Rows from block 4 of the text encoder, named by matrix and row number. Rows with one number belong to one neuron. Each number is 500 + 50 x the weight over its row's rms, rounded and kept within 0 to 999. All counts start at 0. Numbers have three digits each. After the name is the row's rms in percent of the matrix's.
# fc1: MLP up (text_encoder.blocks.4.mlp.fc1.weight, 768x128), inputs 0-127
# fc2: MLP down (text_encoder.blocks.4.mlp.fc2.weight, 128x768, transposed), outputs 0-127
fc1.328 111:473517519510526614545489461473545423520509515475578449524388599485540471617521516499535458454498452500476529456554469601507482483537480423585443504506403460500501507571533480479630559501475386502504547567408525483501488495492461496568477571594511471445468507584493549528433435551532414582550486546584485532555460547515423452503468472461459554469539470385503440448430533494500525463527
fc2.328 093:479489539544485541577534454540536517544477480556509444491516504471472480383475498482528455446516484495477517462554461456505536578550589451465487556468407478519566517469582601542460503443555457539505433586416561444549622499520469523450474471566535447476499449585455469565352438450488405481479560539483557552521502597501494448552498499538487493410462488461591550428500473537506485370537
fc1.329 007:514514537443560514548467438556546532522474583550530536479477459542543379458621588490481525567497527487456519482433520526514476487544450412525382519496503553487388465522548361466533551501571458499462454453459430407485498529462463478505518491537521505454498465574451527546471522521516373549511596507556507575549436562457481500519598483474520473562539531408511558558471392453463541470539
fc2.329 008:552449441531490503535539459543516624570471490486493503558598584441478468470523530538491538506475464460505603446415524556593446581480573438505453461457441522442485537508582552543445502524519513588478453503589526453549466521432490545466471585616481472475466512532447503559471490529547444523379604438529500515522478517449553525464486448421560453534439457410463540564464437432449504512430
fc1.330 146:447557489524485454457457467444495433471479566424362487429577554521475552480522432457548470471532504425460540496523518571489539366573480515609476453544422432618522480615621552482533431578465483527558492517469551546485476459548509511513566536452436472543472513507443513579510427543513453429512473532492528552484513523536555564557525486466490481544558496455534457594418428477466476459488
fc2.330 145:517600482403487456473429500548518554485478492493449492585608504532560470425504519540602448507539439559547530487577537532550546461577478517527538450493549463412497501485542427473427382476466540426492583471456534585501459464501522546525543470429457473534407465431480393521521539488487612528457552529530466424420552505551489452661480439498489492495451482506493522484544455526537579478504
fc1.331 012:509523527429586389507498509553425467508442494483407410511539467455513477555520478544575536576454513525429466552493595490515488449571468516673456500470456493423504460560477509455528501529516522511436560508553440591510632483438493487554530557466489466420475592519478532562581560563546505451574436578537494460502529469505510441558532405495389555432490496505477528498450506456487477473506
fc2.331 014:542548435524358544505506567493522499577450454481476419570497471493672524454534555455541459407507414483490552554540492543561498439474473523468479556550510505424516550477464474507465561531461542489467526525537499566458478394460527534485495464462469457490442517435431504594515440465495422517401522524483564458435568572513475468553501550533519595546407482543462561470478490628451546493444
fc1.332 078:536545525506519400571550542541426445461523526532512442489465616462548420506540534495526552553452553510451389444550569461475539515465487535503536428452507602479586414533435524485484506505520528396393496467497417519522521502570530488541597515530450468425508499523499498482580509498516533481588474467451489522470518420584491435526450411474444513473490504447540530432549625363472526548521
fc2.332 063:551466424483465483485516575451517534561418460439507490480508510507523461421585470475544523467518449437473571500478521541526443483467512508548543532534471420495519538536516486484521638574541509468438519442497568534493445450385552517473509342521514504475526599444462468625608491464474439524365530505513526463467543513450501454581504509641493535501409494531495495566482418551508478476543
fc1.334 105:407524489596636504490491485428515541458468456506474489508513507469521508504486470445505493629428508503436475420537550454483532553475491484421423562487511590544488443476441519403527536537499414494563451456544465488563542521485597517527480542487544504502493440476491539505443423455507456400475528421508552562557635463622445521489544486548434568532451586492536532593463514432505426518473
fc2.334 102:517602484517564540588532494531429524509502540461455411545460527506464456504612482522570536505520477520482475428510411539374626465460506428455480470477556519461537502468521548511518483430470516531486484441440448625496556515551524452466455409503570458524545587497492430470546493456501475449451585503497533565522547506505478495540559534450350512529450451547497537451437524355565511536503
fc1.335 095:480528395414561500458458550472415556449443534436471483483472471450456485481536459575447561507437559548562443644477507506461469370448466494602443435498463380502535501529472586516483549517607460452540504457444526549466592539397489470513510487531519452497496554520533536573528537540535554464496504461471547571511522480537564623538537446526488491467442489442489515582471509448570497450520
fc2.335 099:536467554524486447540456550516545477414474447540481466568466454510558471513516541466485402510512512525564520493459564452479463471436467548439490493523464627451554486512520480528574496599494526494587491473361500553406508526474560587462413542519535572564550440495506467566474472453446465482457492450522473506486497613468495453599496614477528577472533498524587475449456471545497517521327
fc1.336 185:446419529566486446568534463452558551468526425533486490496517503461458460589416520416638422464476616438451512509533488464567506527459475379475587489486483464471550598507536526456551472482528510551574476601480534487448554455549509523515524433443542550538567482522539558504468499499491459455527536484519555522509408503434491467444529372548501553545543447473393528438447499592502524526430
fc2.336 140:497531469513495575501505477559577435473445406444489485493392557497436511555479622568514445451440499506465511431587557566523466516433551510476587543508562467512561450443479385499515567494523540565442477489546491435492527464531418458482425426494519484575602511512555485493486467519429478534502537523542450604461457510391504402445479479618468542544508482522584528453478472567438528514553
fc1.337 085:555509450522503377448561412511531514548495498440420523459467472529448453487539455528526447422497519538514476491454457476511641527469590514469528456475497501616417464400368595484577542545439442474480529600436521547528485462539540536566427531530526607549504581424462477510525502546499485501535491489487439491472507482508540471554463412492424544421572551533573553537436500465507492456473
fc2.337 066:552501467521547542441526533400525427467407535453499564542540571521592481480445516490472541536551591542532588540431419548479501546437519515399538491467607546565464439535511537575486506546400476505446488496534478498510467420582483472505466431426487445500476590460508432514597527417414447519539584583525492521475598431506552516435500417408473482558486456497427524509525520478494463515502
fc1.338 065:504448446537542465429531487489508500495452478563566531523535489403501542487521513495590458491504510425518416457503466568516466465501517510545448554481465459573425566565511572481466486403409439497499528512486583397565511533488495485476581531515502482517385450472429576547556518501481608491528514450504493628456433576559469418583570454541462402495467586507536476460505570530376549477473
fc2.338 073:541571565506553491547525544499499472447450463469526530504491506466547584507513526457603523465376587422494486481388467517550442500575534555459492534580418454532474638481489568482456528459485463490573422456519545521445506483463499475385523542513513513503418458464488544501531478513443537488589425490530417531520412477526510462612540438416452466485496516561556463543580602448453561472458
fc1.339 131:510487539489595544590545552514597532515501479491497543450496444529519490501472386474470374526412525458420500519531492494488489429560493495494406471518479475498493460542445520567549500643526524592597607519530445457467509449526637512529422519498635500488541470565504410455436498433573513524480529407456442516463447553510503566496480511441536448497450558478497448454540561505474483485486
fc2.339 142:546441559539526582483434609548510471475440480469468457469518461511450555418529447507527395437562500505486457479543507510458524475529425493485542499550461454506508531502468480626468474610536497519428441458404456523442497466513654484474522476535562497513492576605540451501392544448527579512508507393514455526481456627482466526519467565486538461443521565558484451444498535480599539449479
fc1.340 017:527505412534563484525389445430464459463508482527478478508445558508504514468505545529443413580546573414440412567515513550435502529476470521419444486486579391445512518565592597555590615512476412499535498477511472429562563505488482560507446481543466545425516473531546514445543514527465468468456549574510517567509605493569522543514512457547386476415514568503490472578543536462485496543484
fc2.340 015:563442550463513521529551555446518453511509505549345428508531521590482507422496539548482400533562442459498503459510559491526408499500534486389448551459523548539475444552543575497454542465573542406528508467476459519543483498494438512497465465544393558545513458574547495545471409527504391580468557511430447492604433614539537500575524489512484552434514414536469519493469489443558488538453
fc1.341 087:598509490365502557484540508526613503536518440566478428475443529505510469472478498587517406465462535502515563592433442429568421450534493514511503563435494523508556502468406474553469562458506524514464535425519566480496541447532541587518463575572604545440474425485510506484480433560518558552520504530528409498485545415460473554580430445587556498511412525513448432488437465455473462533456
fc2.341 081:504566462431457550460466476535575505498437447510573477572480534552502493520458578516528459556475481565465524572512485554587616458558487596397540527408518479482479567531463473476445472430506490467474476455438581486604535526401549535521538498472563492489538460437509441442528474487497543438533517468558414505513505445514459472632397466503554517433507601484459405433519415428511556492525
fc1.342 157:537568443482474554603494533501522463575422496547551455592354496479555428491567473514506524559476555516517478461474586512525455616495462468487557488568500537521456439459515454494499510493519461577580473506520486577526563541517362530489460454417487465456563516524506570477504576490482520473488548525465521545474559519585479480459405470335500478512447498398522530401512543529507458419513
fc2.342 142:484560498423595514534478508460560511453492471554540445506470574488549485527520436537348428541614446488485445468505480494565532451523483452482518580425539551519503493575476536541449460529451485458445587497452395470568512487438497533446477432503535483559535557614498476545452428474499503519514553597442553582528428516497500447590468497486475465423460567407571394511544538507551561464474
fc1.343 160:440535433493545589526481437512517405525509500450613452481428566493578468546465506505532485429526501521467490470526448538507479480569433446576435465522412466554437516500542497502609597502487374520525491571420523488516517520559472549559483495497509489395539521575440536493400418545577499541548489545601507533530471539524418509518432501424501578518527445360474541495439532481496520446474
fc2.343 154:471484529538435532571524493484537528565422517569459490534460580519452452434448473484523516511566420446506524420534507458501464531568565449472518547470373525482547536448577626474488472466514455487529487577448538515526573485516417576536440497586543532476563431557462504541364412472528415462430568545472518530546502526533501453542504479529501495448477496449573630413475454538490511399533
fc1.346 091:447579479532482457492487488446551505533415474460532521449550526431509476529487594496549473490472522399456502476477533508428507387519513456512382487412605461505544468434572434474467414556528539524563577488581504466466466550572553500534501546531460538502516482502442438422491556601423555526489513453447411517568423502412537525554511526434467512460481612500553457568497417559558526474575
fc2.346 101:503510541461472468539548440535516462542547538519529597438463556396525497514445512496540443504529444467528486444405548512509480477496520533548515439460500547494428509547507500490420470535586527547575514504495457422506518458574573303576534524509474429472500546371461412534499509532509455560558560460437470442442499519493540502582486606578497424399462514525468564535522467513563536430540
fc1.347 136:485537481497564486402460450383456542527430496562558530500500451508577500557505561503463503552486513528495448526562581484535547454553486516508509524504440553486529472494494511423627481541424484535488530515448548343537435519540469455559595525476451505391434484408420553522448459555478492496495450520634520495489475434550428468494538419561535579470558552509401440514562454544479516531504
fc2.347 130:576577432453446558491531488405465413457481509576501519546561538525470473492517510550499464455467567417453489392566478634516545453423423518535467515432484424502559507485467427509536469561463531384485493496545565460473461514419536506564488527420582511563573485497609478525548520476434509532471487457555523519585470502521526507445541499559525493656516455566450519410499457454467515488496
fc1.348 122:552555490527582497512502548458531494579522465497437488450520528529479493518586479502479506517433532480414478536530505479479523544549554484513513471386516517585528513495648579379523530506457464524516578505445546586456532472551437440487555463510546545492493477499432474422442545462473548525491529511450553509434494424610479522443394570467401481464416490379508459500613474458505557402548
fc2.348 117:481454507509605526459577545468442556561550441466483503484559484530438455467499424545510465525547436495490447581541573447502578530623491489518419527508501526481482478501391504582435463531558495429438485489508503444576476376479543572531529498580577471510528498529448457496469436555435463470427505527519377557454479516468516474573545463601472532413498587492493542575474582491408475450503
fc1.349 011:531561458552420386517511491486532492528572591535563557535499584568484596564494574499440476554409476489505601532551538549502556498577491435489500504431452408475506487592519465514572530518515481454503516513573512429610431484514437533512505484559453419515453526492525434432543570500447506465539455516487436486471457457491450489517428480462481468559451498576404384502498604445519430455554
fc2.349 009:544587408519489428466557474522496511516615494508488492518455487465441472661535485500580462536594480512529433459519416563480428436481495424365497502510523520593500516550539528514572518568483479481491478519505584502470445496499524460491451460498488600552507440483470492439464538518510492444434487482400458413523529548476470546447508547511437667561570449536526489561482469531506494484395
fc1.350 066:482485515512435445485498529410509497553532510474467456533508553452549499585455624584538441476416578470463525496558522485469508503510478482436502399442533444486495533454510497495493480507445511473548429512320598429475450491555511445509486546526500407441476466503577473512504457552482471368473516490544566524500500428536542578502496492657527568492588507550490468467477523453485534615563
fc2.350 055:524422505521453571493483372460480497491543441463471593464546501528424492639558542567462475478437475473502482401586603608461545465481550513527480582489529499526502541556487541539485511528415493544416446502583519446462580501503451445454483544495528532454482553521482487539497588487463432525558572476441531520545410490477484479572521432583503522481415458392576424416516522490492484448501
fc1.351 101:510614568451492564487521566525527502555481481514512424435508584481611440453519466521487467477437493530439420470592423462479499446491492463570410513427457574490487599558461431527502450461482520411472469488439525490532509552559532483513479535543472427477537431545425405553491547491563470518495572552560526515514468476470415492495581375391600464513542550478568522477512553558562556481513
fc2.351 103:497512535472442625468525490458493483443508471517444541682486533525472605495455514549490531397459481439551486474500465466548497522452563449497502598515482416510531489426515530517503452530624499575447517494437495547538554486456436534501466568523568465406450549551469554571450422457470483498499540557458629500437515513401476476476518487431489514428551485509598535452533546413476468504541
fc1.352 119:567517408507531411501511438518431487436430412496579559610508515527523469543462480598511393451498503513440390587457423544467466604474493547514427524486508537419606375517504554494533514491533472470496478498553525512462506516512442445510518477496501504422518471479533452553459434511647632551515531534451510535448492467479529449537462438537484526465505606472508496527525570451547486528508
fc2.352 134:533527522510517436484586536488498479524537485540562509487626582469481503446477523473612473521528402575482531506423452491553479440559516390550460531564525543473451517483533481599483443483446479490472477456494490488438441533420439598555454464544529507404536555626500525439445511428436528483445550426573568494533536496472424539547545468428557590476507449497483567446459486414440434466484
fc1.353 152:501505473564499507463510545533528472467498455488563487475561538439554510531463355544508497518541509479613426506560445511429448483599585508532473578495476472574499489459543520528538468453519492518504371465416390480449516440561534529568536380514627513495477455476451509512548440482436505501571556519596489484463515472529500530447532496504549440546369477509402488546489519583468562414517
fc2.353 150:496507530521401483518503602549546509479448458538554521482463446458445526519610437487516469538548482572479489496427406516473560520510524379445495529475513421528578496542547521518616463508470490441536458500424486548539429545520595520486588577496533532511468480517507477525409469534397527468416467503500456462498441542485406498457481587509432553557510597456459360483463560539551580509450
fc1.355 182:502550442501411558577563407411609421529458418521514548491488547549430595505470508474517512500457505605440408511551395572485454492496410483553486511510542411530566458568488514521511526384485463536443468418549462508441554527518526547546545586511549451514512447447483465405475528533525490505548573551486523516495446464497571543465493401442509484446480528464467546472552571410510548477526
fc2.355 180:536466501505459509485522379481501450408427558535445548570565525542478584593529532567505492510483552606495485506525452506527469391574465466524512550519393346530581481610517510507530481565512484536436392468531492556470473545508478515545432373530522432487496482549462533489486548520537557482517581542443518418434562521520516471500443461454545522404440546460468471470474524494472505424532
fc1.357 083:546414510527468534596574586500465507467442441526536551517376422479540516502484508568521482475490559497573521515567539489439519469541502570539519511413520528492591499454555435466483522552509498570520484646464466497505526477494474396433538605557476439528444485487437470533534496453566500412498511476593422392454505563566536493522508470470491564518480514546432480481516437371492523388524
fc2.357 070:489528577507445508570454528513561556449531435604497505467507478511497441473506477487490429515482471486472438501530441548499622567401531494475551537457516453545543437395489481518433385489484585557527506592518504483577460557472489600560473488519532509422571478454518535545522444512473472526388592418577418482528520568522464474584402416531477470544437506550558483491542530386471510493492
fc1.358 010:413478441575529502534479402487494431507518482600485444501452441543515543418512608407438504652491489502536482523461549496472506471485432553492441498495400431552487511531490533398565444469530494447521454533405533499446457407475576501462492511513489549576480444472491411436591524549484495511499491579509518493461523435495572548469519514513480414515634523546517509533572519544569522520594
fc2.358 009:509355423517514536512556376533501557530474518459535438579545554448439467406541497413572469592598398508541492543455537488420519487573565459436517473442498492509429506485447472525465482421487540445440472439487490522429472507558549414537468479442493556572443526542474476499493490519548447482512514555566507459566479485521600462576505484497493546442576488525517594499484559456487532568608
fc1.359 181:489583472404448533568486491490533576503392389443502476485558544524518473486514447582506496555541574436466443540594463506502473473564524517570522558510540470513491482449518562485496431475493507528562461556502462458531518363438462376500425481582528534485600456498522447559481449457456476515522583536475577579437464480492498551486563443491441502486429536394489571454597467582499479483553
fc2.359 182:496538576512415509524524475491441466509565520523521566567460515572495512461558480448577387533500462470472445507468447463474549518593552510541518509516527485653522445475498464443425417473520545471394505466429497603582558444494542489456445555518568510423385602472458480626457527479498501480492473530495416490426462431492513498514495511527543613485507502427515465485487524504508621440477
fc1.360 071:480472421478564560472497541459540489477506593555486522445445501505493493413508498537522533371512495504462486547471499489506562540475459523586521430455516469541589545442550565504617515487505437454543595505501501510395449466478437475479610579576542411505398458487535574490541478416547563475408486424433519552420509507556476454561577450594429528553477464486513463497540514441437561502516
fc2.360 067:475602463558527550558439525488458512528476491508495469559496605568485501452490564480507509485500476557496447508545441446493682452520508501499501494442511572446577528459485467574476454429463425500357479429514457522391505495481540449474516511399620493543452546517548471550486492487507515516436476502574421506498509532536445508567460519503560644565487447606498438515455476514419510483477
fc1.361 079:495526408466570455453458473401552500506585494412514503545473536489551523479483362596471451531486483504496485421476527544533527529535520500499500398461451588504483521414382424402587549520490518511507453484482531487504516520434523507557552535529540466483487581493531476448430489567480608534541445582457571539498430455552442586526478486574564518501452513518534534582450478512613415542457
fc2.361 064:476433472499418423570487518535410494446479640504468549373436496442569522438503526512493512445406584501526466452551519539514541490478428464508492558476546425491544570472482477531443493497413534477475506424558571493484395492600515532476576477521481514452462483574473409507522517544521455517435480486501509465416561572471589448511489512502461584517588519551637513555500582468486533485543
fc1.362 023:499558517518629442497476456422547494443535518542535505493490382451535510447473531407566488594533460493441459479557515502533474461429601497536503504463573600436592542512561500363582562552513484425544502490538483435570520497410546499511495537558545556453569445512535460477531531500548420426470525483471548493466518462600471522587542481477456502561493484428390451507458541499493469501428
fc2.362 020:487522512553529575446426481474503481451582389473423452513489507458452490459544420533556412532451442484397480466481430566531521497481471560564463530510489570535577443510557540394508547428500530485480554466498587562591472467571513479532475446578502449497548564551439494567550506524514429482581530514451527539598519489582537468530559496386367449442497530471461569509454529440540476480533
fc1.363 079:561508433475479527578531448510467606476540446564541533554508488447511502492551512528476450436555476503436444548526576483551510403493490436505435597478532435481433464542506581521535525517535482447542454550464497524372472488492443447577498440564433531454466502464500512486550433528619490456503465386560470569464503473474515420439484453457557491407572565594541547593516448556597472512543
fc2.363 079:585446511506481496578494437489424523623477445463564475432467509440490581508438564638480506554554489553481516494491482546490503493391477562544556488477484498438503417566516549478554457516512493501441500459514650530549413462482430448479507396425467465432435524501572469495555491493548431578552491430564512451516530473518562476575492538395518517579478505527583507532417479481486527439505
fc1.364 069:498418446508542584474522489514521586465596433532525433622516404463493406511511493619478547527502505545531563552476481549419540472504479520551438477342542527429475469520547520557436545587518405552508428475589526470502569470453404562470542548501450428511483461502501460503541502476450584534448451471498587475465467466509480566553449506511538552449493549519401517437469517510445495474528
fc2.364 086:402411525509501505395531484523504587428558473462474503607450432514460422445504456630467482502509539583471455510520513477448525500454556514509444488476469531482560460476582540495470491612537477418566456537538405576498512537446541560509593519498448546468460451490631534524470498503443489529484476473499603475413493473513485552514435492503544632428464464567428572502508493558448534512464
fc1.366 065:369496450493518409578501454423451652540519444587478473473445560488516558523516460547513527567552518476496521483468496574438536425513498519486512470511563447568496434526524614536516474475467560559525447475592495399487495503524472486482508472509527526479545496454476547441590473459433374445464516492517464505462519546582488470549448465500528361528463591561590462472527491546449451416496
fc2.366 070:511552456527439424542488479435606506564548501539441546609480520545462486499525542592503461488431405483496500597491530435561561448483417539418496501514492448486524499443512586437467444445540464468553563504517536545504506529462541486521492467495448587468503494609517454554522499521541402521497526404463551474419519468483500638546540468529538479483488586422579487434440455543458366457525
fc1.367 113:525500484496521556502469493528499458522538514478477492396462499552548467510559496530451547471482534533521469407469426459627401514510508480448427520510495597535574445572555547548475550470506426506495450490422464477468436525494445516465536545591553572558470463398491527606531426459517479411564535406384449468489555518474548502529628458503490469487539526430442483590559567430543554547542
fc2.367 117:470560532483520547596508463503457506501487542516487422522528530512352477516592415466426398479519428580500380407546400492463512539456519470430534511527512568390518491517471544569446495514416538543547554454527517566461493525435525517524448457549512494546463529522476499497407437497527499496473489557551487524493402534523498511634426497646476483484456561486506483535511575439505568521485
fc1.368 106:471461580453512434532479525504580432547455476545484418546423452494542523456561489519516479565507577485509407538489591541457423491531383479479456460505529462512549429452499451515489626530498553492491541479516571499577645425522434570453512453457442548491502486526406540409503512501580544606418550449425551573548533529483500459527462460509496484429496529440562512559554503494452496539430
fc2.368 117:589559479533528506544538450522583418555509521515574484505474497500509477477499532553512632555580442488497366354543530586505578456482398512442520459508490500509436434525489513506494522485472570532492570588484484495520431479457492529496441495499441496550457514518500483485507383440446460456370492454470501520512384499553500487516489630460549527520512571401533473534475562484543566500442
fc1.369 029:516530516357518586432477402521541475524506504484471462545502477600450468427481466574515451507524501508537495525420476509432480458452598434542472499436538474538550540550508500562571563367565633535453503438528455473526468417563540572574481495497524534555420449480452525446481488556474522560460495489525419572480499476485462536445498537605491440420455620533534476518516480480453438521533
fc2.369 026:521494458442367497388459485467564543443504485425480478537548507489486390482418516496492446445413472517536517600459588494568511515492494480445543585439582586554533441447480530518368491492485510474531521495494591480606598551443527549516496486508531467520457498509494533467546520541536457505523562546533487553521489417494488406577411413549481492531576527537475521518563485448489610428483
fc1.370 033:509459442552544472421518507492525518518450489550544520524547473397485562490501500478605466498528513418533422464504445554532461459508529518535432567462469467564415580560516571476459464409406450509499525512501577401563537531493473474480575521511509490526390466472440591548531534496509598493539507444503470630456396576533509429542591451531456431504496588502539482486504560517392563473452
fc2.370 037:519563532527576473553519556498528470448470441471502522508475509495560592525497527452588526440368569457478490456371449528563466515576529527435481525571442441518478639444475595482475528476482477481597414461523564526464474499450513487426518530508511511506417472459496513516547477531454530471565414530535434480541409448547493476596524412416484453500480500533536466510548600472438616491471
fc1.371 049:583509554474487544519574559456564454465441483515480504486442547488568479549574522574552441604514544411472514517396493494576411506500466483514522580482541528519448537620517481471474507449493474444515478525499474567382462463547521522504478542499493643492516522487551572527470525457507513514465354532377542454551455450510440496457467505560518454558426579526531471554497403410493516441524
fc2.371 045:543473554415483609531548439544538498550464544457592459492509439500445458513467522503558527500458454519491400553448483515524555527504537566380479579523505483544486511575526504545427404395507487473481451489424566535546571465443505565434515461425579429492460557453540455486503526482575502529517592525507418440516498470449524472533384470524613545488438598528549447442522535461507543561436
fc1.372 039:547506438552460540514485471557499500456475496545486462459591521451523489479453555529553516458529523500459453468413498484522498383437540463525469461429557465437566466452510520421502448558537553517513568481549591522403498525556543479517565541489521457442519496476433489509509547559425468678476515482413418475483442464476506531477465501489478495459468600508617485609526435605626441448515
fc2.372 041:482475416541495423520497493541511501568543450528478482391453454441495513506478468396489491499540473437496513471404551498412551471472488477598610460451529495499443499566477536450475533532585555501461443477479571470546553479570476424565530520538510485550511577515485406502501519608590487480521594414484452489426540557514541493521477527574548366462488481443492587560591478578570485424489
fc1.373 014:440500512487439521491521630420466568567479496524463449501560522507511506529507493444478455530575490493512490497436461516434394583449499448518564506493494627491547509521497466540552488516466539567463518540481485593441434524536490565450438496587540478595490481573461397565506516421412448564568503482448360508493363533397541471445458537494477568499463483525484557530438525484495481576468
fc2.373 011:503521432432548527550531417543476576425465435493524506471492421419543556511491498469448639552479474549531505533522498443485576491555351448436443559501604536446505529629433511526537523545554440535533550488451519472628515512432495489575407483459583504442473533490473459578564514531526487485436514415361534537523473469508492522476543502541475468495492504528505502571467483502473450499437
fc1.374 067:513464480547528456501485477570542572532453470503586550505566498477486455546526581506467563454569463450462509485428561523522453439462576430476443487482441532516591549465556477475468548552481489569501571476605400500450419516471537480574381529546488536387451488530404451566570515527463396570471536412489411513479463479411483463519506445514551525509440563445536520603577514513561496501473
fc2.374 064:539430468483517442510519434534492501574495493483576558470474528429564543360448434482494492498487529505537521477414483547435444471476520497578528510459504518442470474528555512532463563553580505557467469454516509436576463442484491444625605544612447499510525535526485402550543506619543496523480642453539483479430487550455621459565506550491458505496442416449518483529476418487470547447483
fc1.375 014:516521494472517475496511425534475493570483455467514462609378536479530489498578461494459490634486551465448513511562538438405566498559497559533534498443475501415561403593407510571557572514464460495494573541436519429469531491601430534515592513506499577460493463587478495456438431585420496444513482498451483492455492562587528470453495530445496415487427518506565563502568532559489454478500
fc2.375 012:366505483518548515565475493475556463558515491566498478581407493489547471445509578528529444551507436580477408545469539424575529564459489448437571492400581489548441540555487546562499453464531387450521478575502430529556600402552418508543484472522520493522518530524503487473527430492492499516457599450560467506513476478554506555537459520452552550528383412528500569493456503450461461421447
fc1.376 042:448570431539534487494511563507379458575490566525471444477461496461541486622503613524424459458447582506450489511506501452548482426504545416492399496592491482479567468477593525421490542508544461569523463477507518489522626462482551412462485452444540553540508587576503540511467648530501461503511560491436443491486492471457504511493505520589468548516502430466498476548523557571393466495457
fc2.376 044:532467508551476552444514485578465466521566446508469463529554480576495545430441630554493590587494364484489522485555506435549501381466514498576461501489582521541452524530525523525442502512473535551487411438529509443516572447539460529540463468512512512444470585483455474400517552449485556533460473488496512551477520526560591414582486502495564489481536446459393490543473536555531390456378
fc1.377 020:421534417491582583476589437562539458486493574585425541452422494395457456533490532562474518494476501427472500493439416524497480560447572479499422456592506487535536484542551514493533508516546404505471439498428502453527458567432511543465435566543567484576555482511552517476547492548515494503564421540495516515403552411570410515578491513498481481542502511492581470562450476471515600472618
fc2.377 019:510499471524512619557539391529469495463462558514501566459516467433535514513414513540450481535537511557504493410477439521512483500386510525470470460510442544467502543588470576501504459475429506540401456523520565445480537617454466554538451492525488501437484501553466470494460431546479397545461555499525469455553440539520553437546380534471524610436537585484595482424455447581569566564458
fc1.378 017:479534449543519439467507480511527484520498561491545484537554528463494523395502598473468459532507559389448427475470526507482448460496468535491530543558658430455533490551550520559560633429522387570582486492550439478479551484434502524483456515511449471448481481594493506505525512490597389481501538487474570479518495565539450557539489479469490486487546489455346493592557508381539494531505
fc2.378 020:527508551456540487494406547498600567509536469519398383447555466557469586481489522497495377562562478516430403458546498534493469532501552588370401501447513541534523463537513578496497613521576535469468568500557517526565498466600493485488468498532453453507472474526532479455450483516573466494546525517409464550570500522551475546598498425464464470456558454490497494512403433488466423479524
fc1.379 123:520474479585432451478442504498556479565566515472449583570503521523557549603556590537472425522377536481449452415556516560493494487535446496416494454490541505481522442430535499462513507522462488473485419491476582431447524421486483504560489543450549414417455395540541483511535551481550489350531501538518488566455593448548538559536456480590464504444552587476531494500459489507548486596498
fc2.379 120:558506574395469445533523493476501471538483491479529529399451521481409465580576578502519522553467517465503486410513514461448544453467495464483570555457517476525545521457460391504457501526470539512531547565462583574480539483480518477442492470471451593480501582573577473511430577496459445502425504479469505474598481490362495450564555434475447533427391491470561506485577564576546609538555
fc1.380 259:541463398574508454565501459459472506522672448613485545508470571575503507552565534489568384499527454543540487471442501562472504452523539455420545490449481532498551541563548505428526481531506443554522513523437464450523451474549529378517462511450522556432431474563509551452565372470434518442549457414541525506514498463476486468504541498508514466499520525587506503391518530474549581439437
fc2.380 215:492549379550495498497445507465487536487512503566502482541444602486489457562583512475527507528406507497513417498563491481498442388512498473469545496409461418592577499472382483501579472646568517498525512538520519485579468508478479424489473417476487529523564503640445429478508577544497457527516505498454528560446458504409501562563455476487520467457461513554557571504441589542523436427485
fc1.381 027:496573430537543491553502563575413437479469512402444457434475498429526440551512605463504505552437587589410529531467476459549576456534446443515468493547567448493501536486468586468421510474460473437480472562463585524501537430419538524492489413507438557550488541518488541462558526539614544474492438515470581535488566566507536516460490445556439450481468419423543465550582583566490517516478
fc2.381 026:490565497560537535527499553435509494538502470544455457538479500498557533504470639502583550549447422487515593490547508514493478391482474516488533505509465538433522537524472521497496500583506484500395520422531462479516567331448514516506455520395586517527452588426428406401541531425493514492467477497481450542457558553507507481537490528625528537461450508528441528531422432571554427517422
fc1.382 135:515581500565548461501527543537497484490538508476446454418458472384480464462453583465511492455469605532508552592515463459514491371487510415533428549479509490519503467492458460545484494558525472498509479575465587463485576470499521498484473453521520505491500515490491427566572562561539574487453478520509484580418609517494504485421438440536465405470524467489364605551631594549559558496503
fc2.382 122:504498460531527565514499453530549485533497542534437472497487524591590436452352599499509468493453467579489569451506517447459469478557506492428452468541479444437482451551490563517539508473555391495462480378587479514460565559419511495530545572414584470562469515498417518528479522470502618506485505416417428596513499521479517475511536501551559520482533434482501557526520492490555432584385
fc1.383 011:482395455525520513480496506524544576477562428562522448597535422459477404502511490619460541525499466534480575552459444561438557492521510496564424449343514514459451481526539496546429515575478438542488452461588522493516536476449399515474524575542469482531476476499479481463536548485399556564412484463556602509519455449511518569575441473518568596459509553520421500450491508540416510494515
fc2.383 013:455431498512506547399493459521507578429590416471492471584456405529460425443481443620487480496548548569476475469547542474391508541440555499507423502426445529467523527468541557528483490549524454444513416520549445519555560550555524514530582518482480572517463472483576526532489469479463496525497522452496619432429501474570515553512432467523586603458435452578440587534440465533421509501509
fc1.384 095:568541522505594457577485483526465491554478548474525463391452492518497522550551537523513424507472520524467426540506495440464532443502572411544437480460427557424608479537455556492469557419477458446503487560551592435568581513466471581445471541406568552515478518486535463484540512582527502558541457561417507432436504465520586505562545471522470511461480451545546525514386541448428436422596
fc2.384 078:495530452482487505566454511484536437554562404450458436513463505493475556438458567648531442592430460388465509486527578457565474477590519537459522570542463492527485461570587518585489503476462478503502497509464439530580494477536479471453424448435587469481502583426451533445517498518493432556416438536436491471522575488520480430531495541579482586501446493543496505509577522463616502406548
fc1.385 045:541517457514584413480580435445548484492468457510466538428408554508450525432508490479506484540515534507547432543435439408540495485524526510484514455505588432500492490469575521557590427525501495509501474619503637469536538484466541593402462488461478472525451466515531512546532503542502514565623443454511479499522536606492505519494598451410468437492488482515481578583440480374465450483587
fc2.385 073:401573579557569464474448502492509471519514490416473500462572504553514596462445621506492451537519486511435456619438455541500492518586468566365466457569442549454515546504505540483549447490469562459561519567463326519538483489564487562486488485553557501409487483485489560435510455517474488493413526518421496553481524460540445519479377523475513552514508529548491519503554500524488390499540
fc1.386 059:552494441603556441495565515488562481443386423542658513529508516543526465479633452553489472579449474517451504515484465505588518480458459508435501526476553560523443486607500474458486448454489466470553514578442475558422530470456437489496495526476543603512449469428489523482529487511533513413495495482471624469482639546486454472462506505472470547444548590462550525476430419462489482485556
fc2.386 048:507513470570539486520588494437407489600438482548503513521475492502477555541494532484525442465486489602528522445490474511454578489459542515476461506520478513500504504503418583590514497475418416506445478464517520529454556419549464467470596515500400519439478516472578441458556422458581448479456504559546567619491523407528557486507615434452419556598437432596546533508422556493462451504481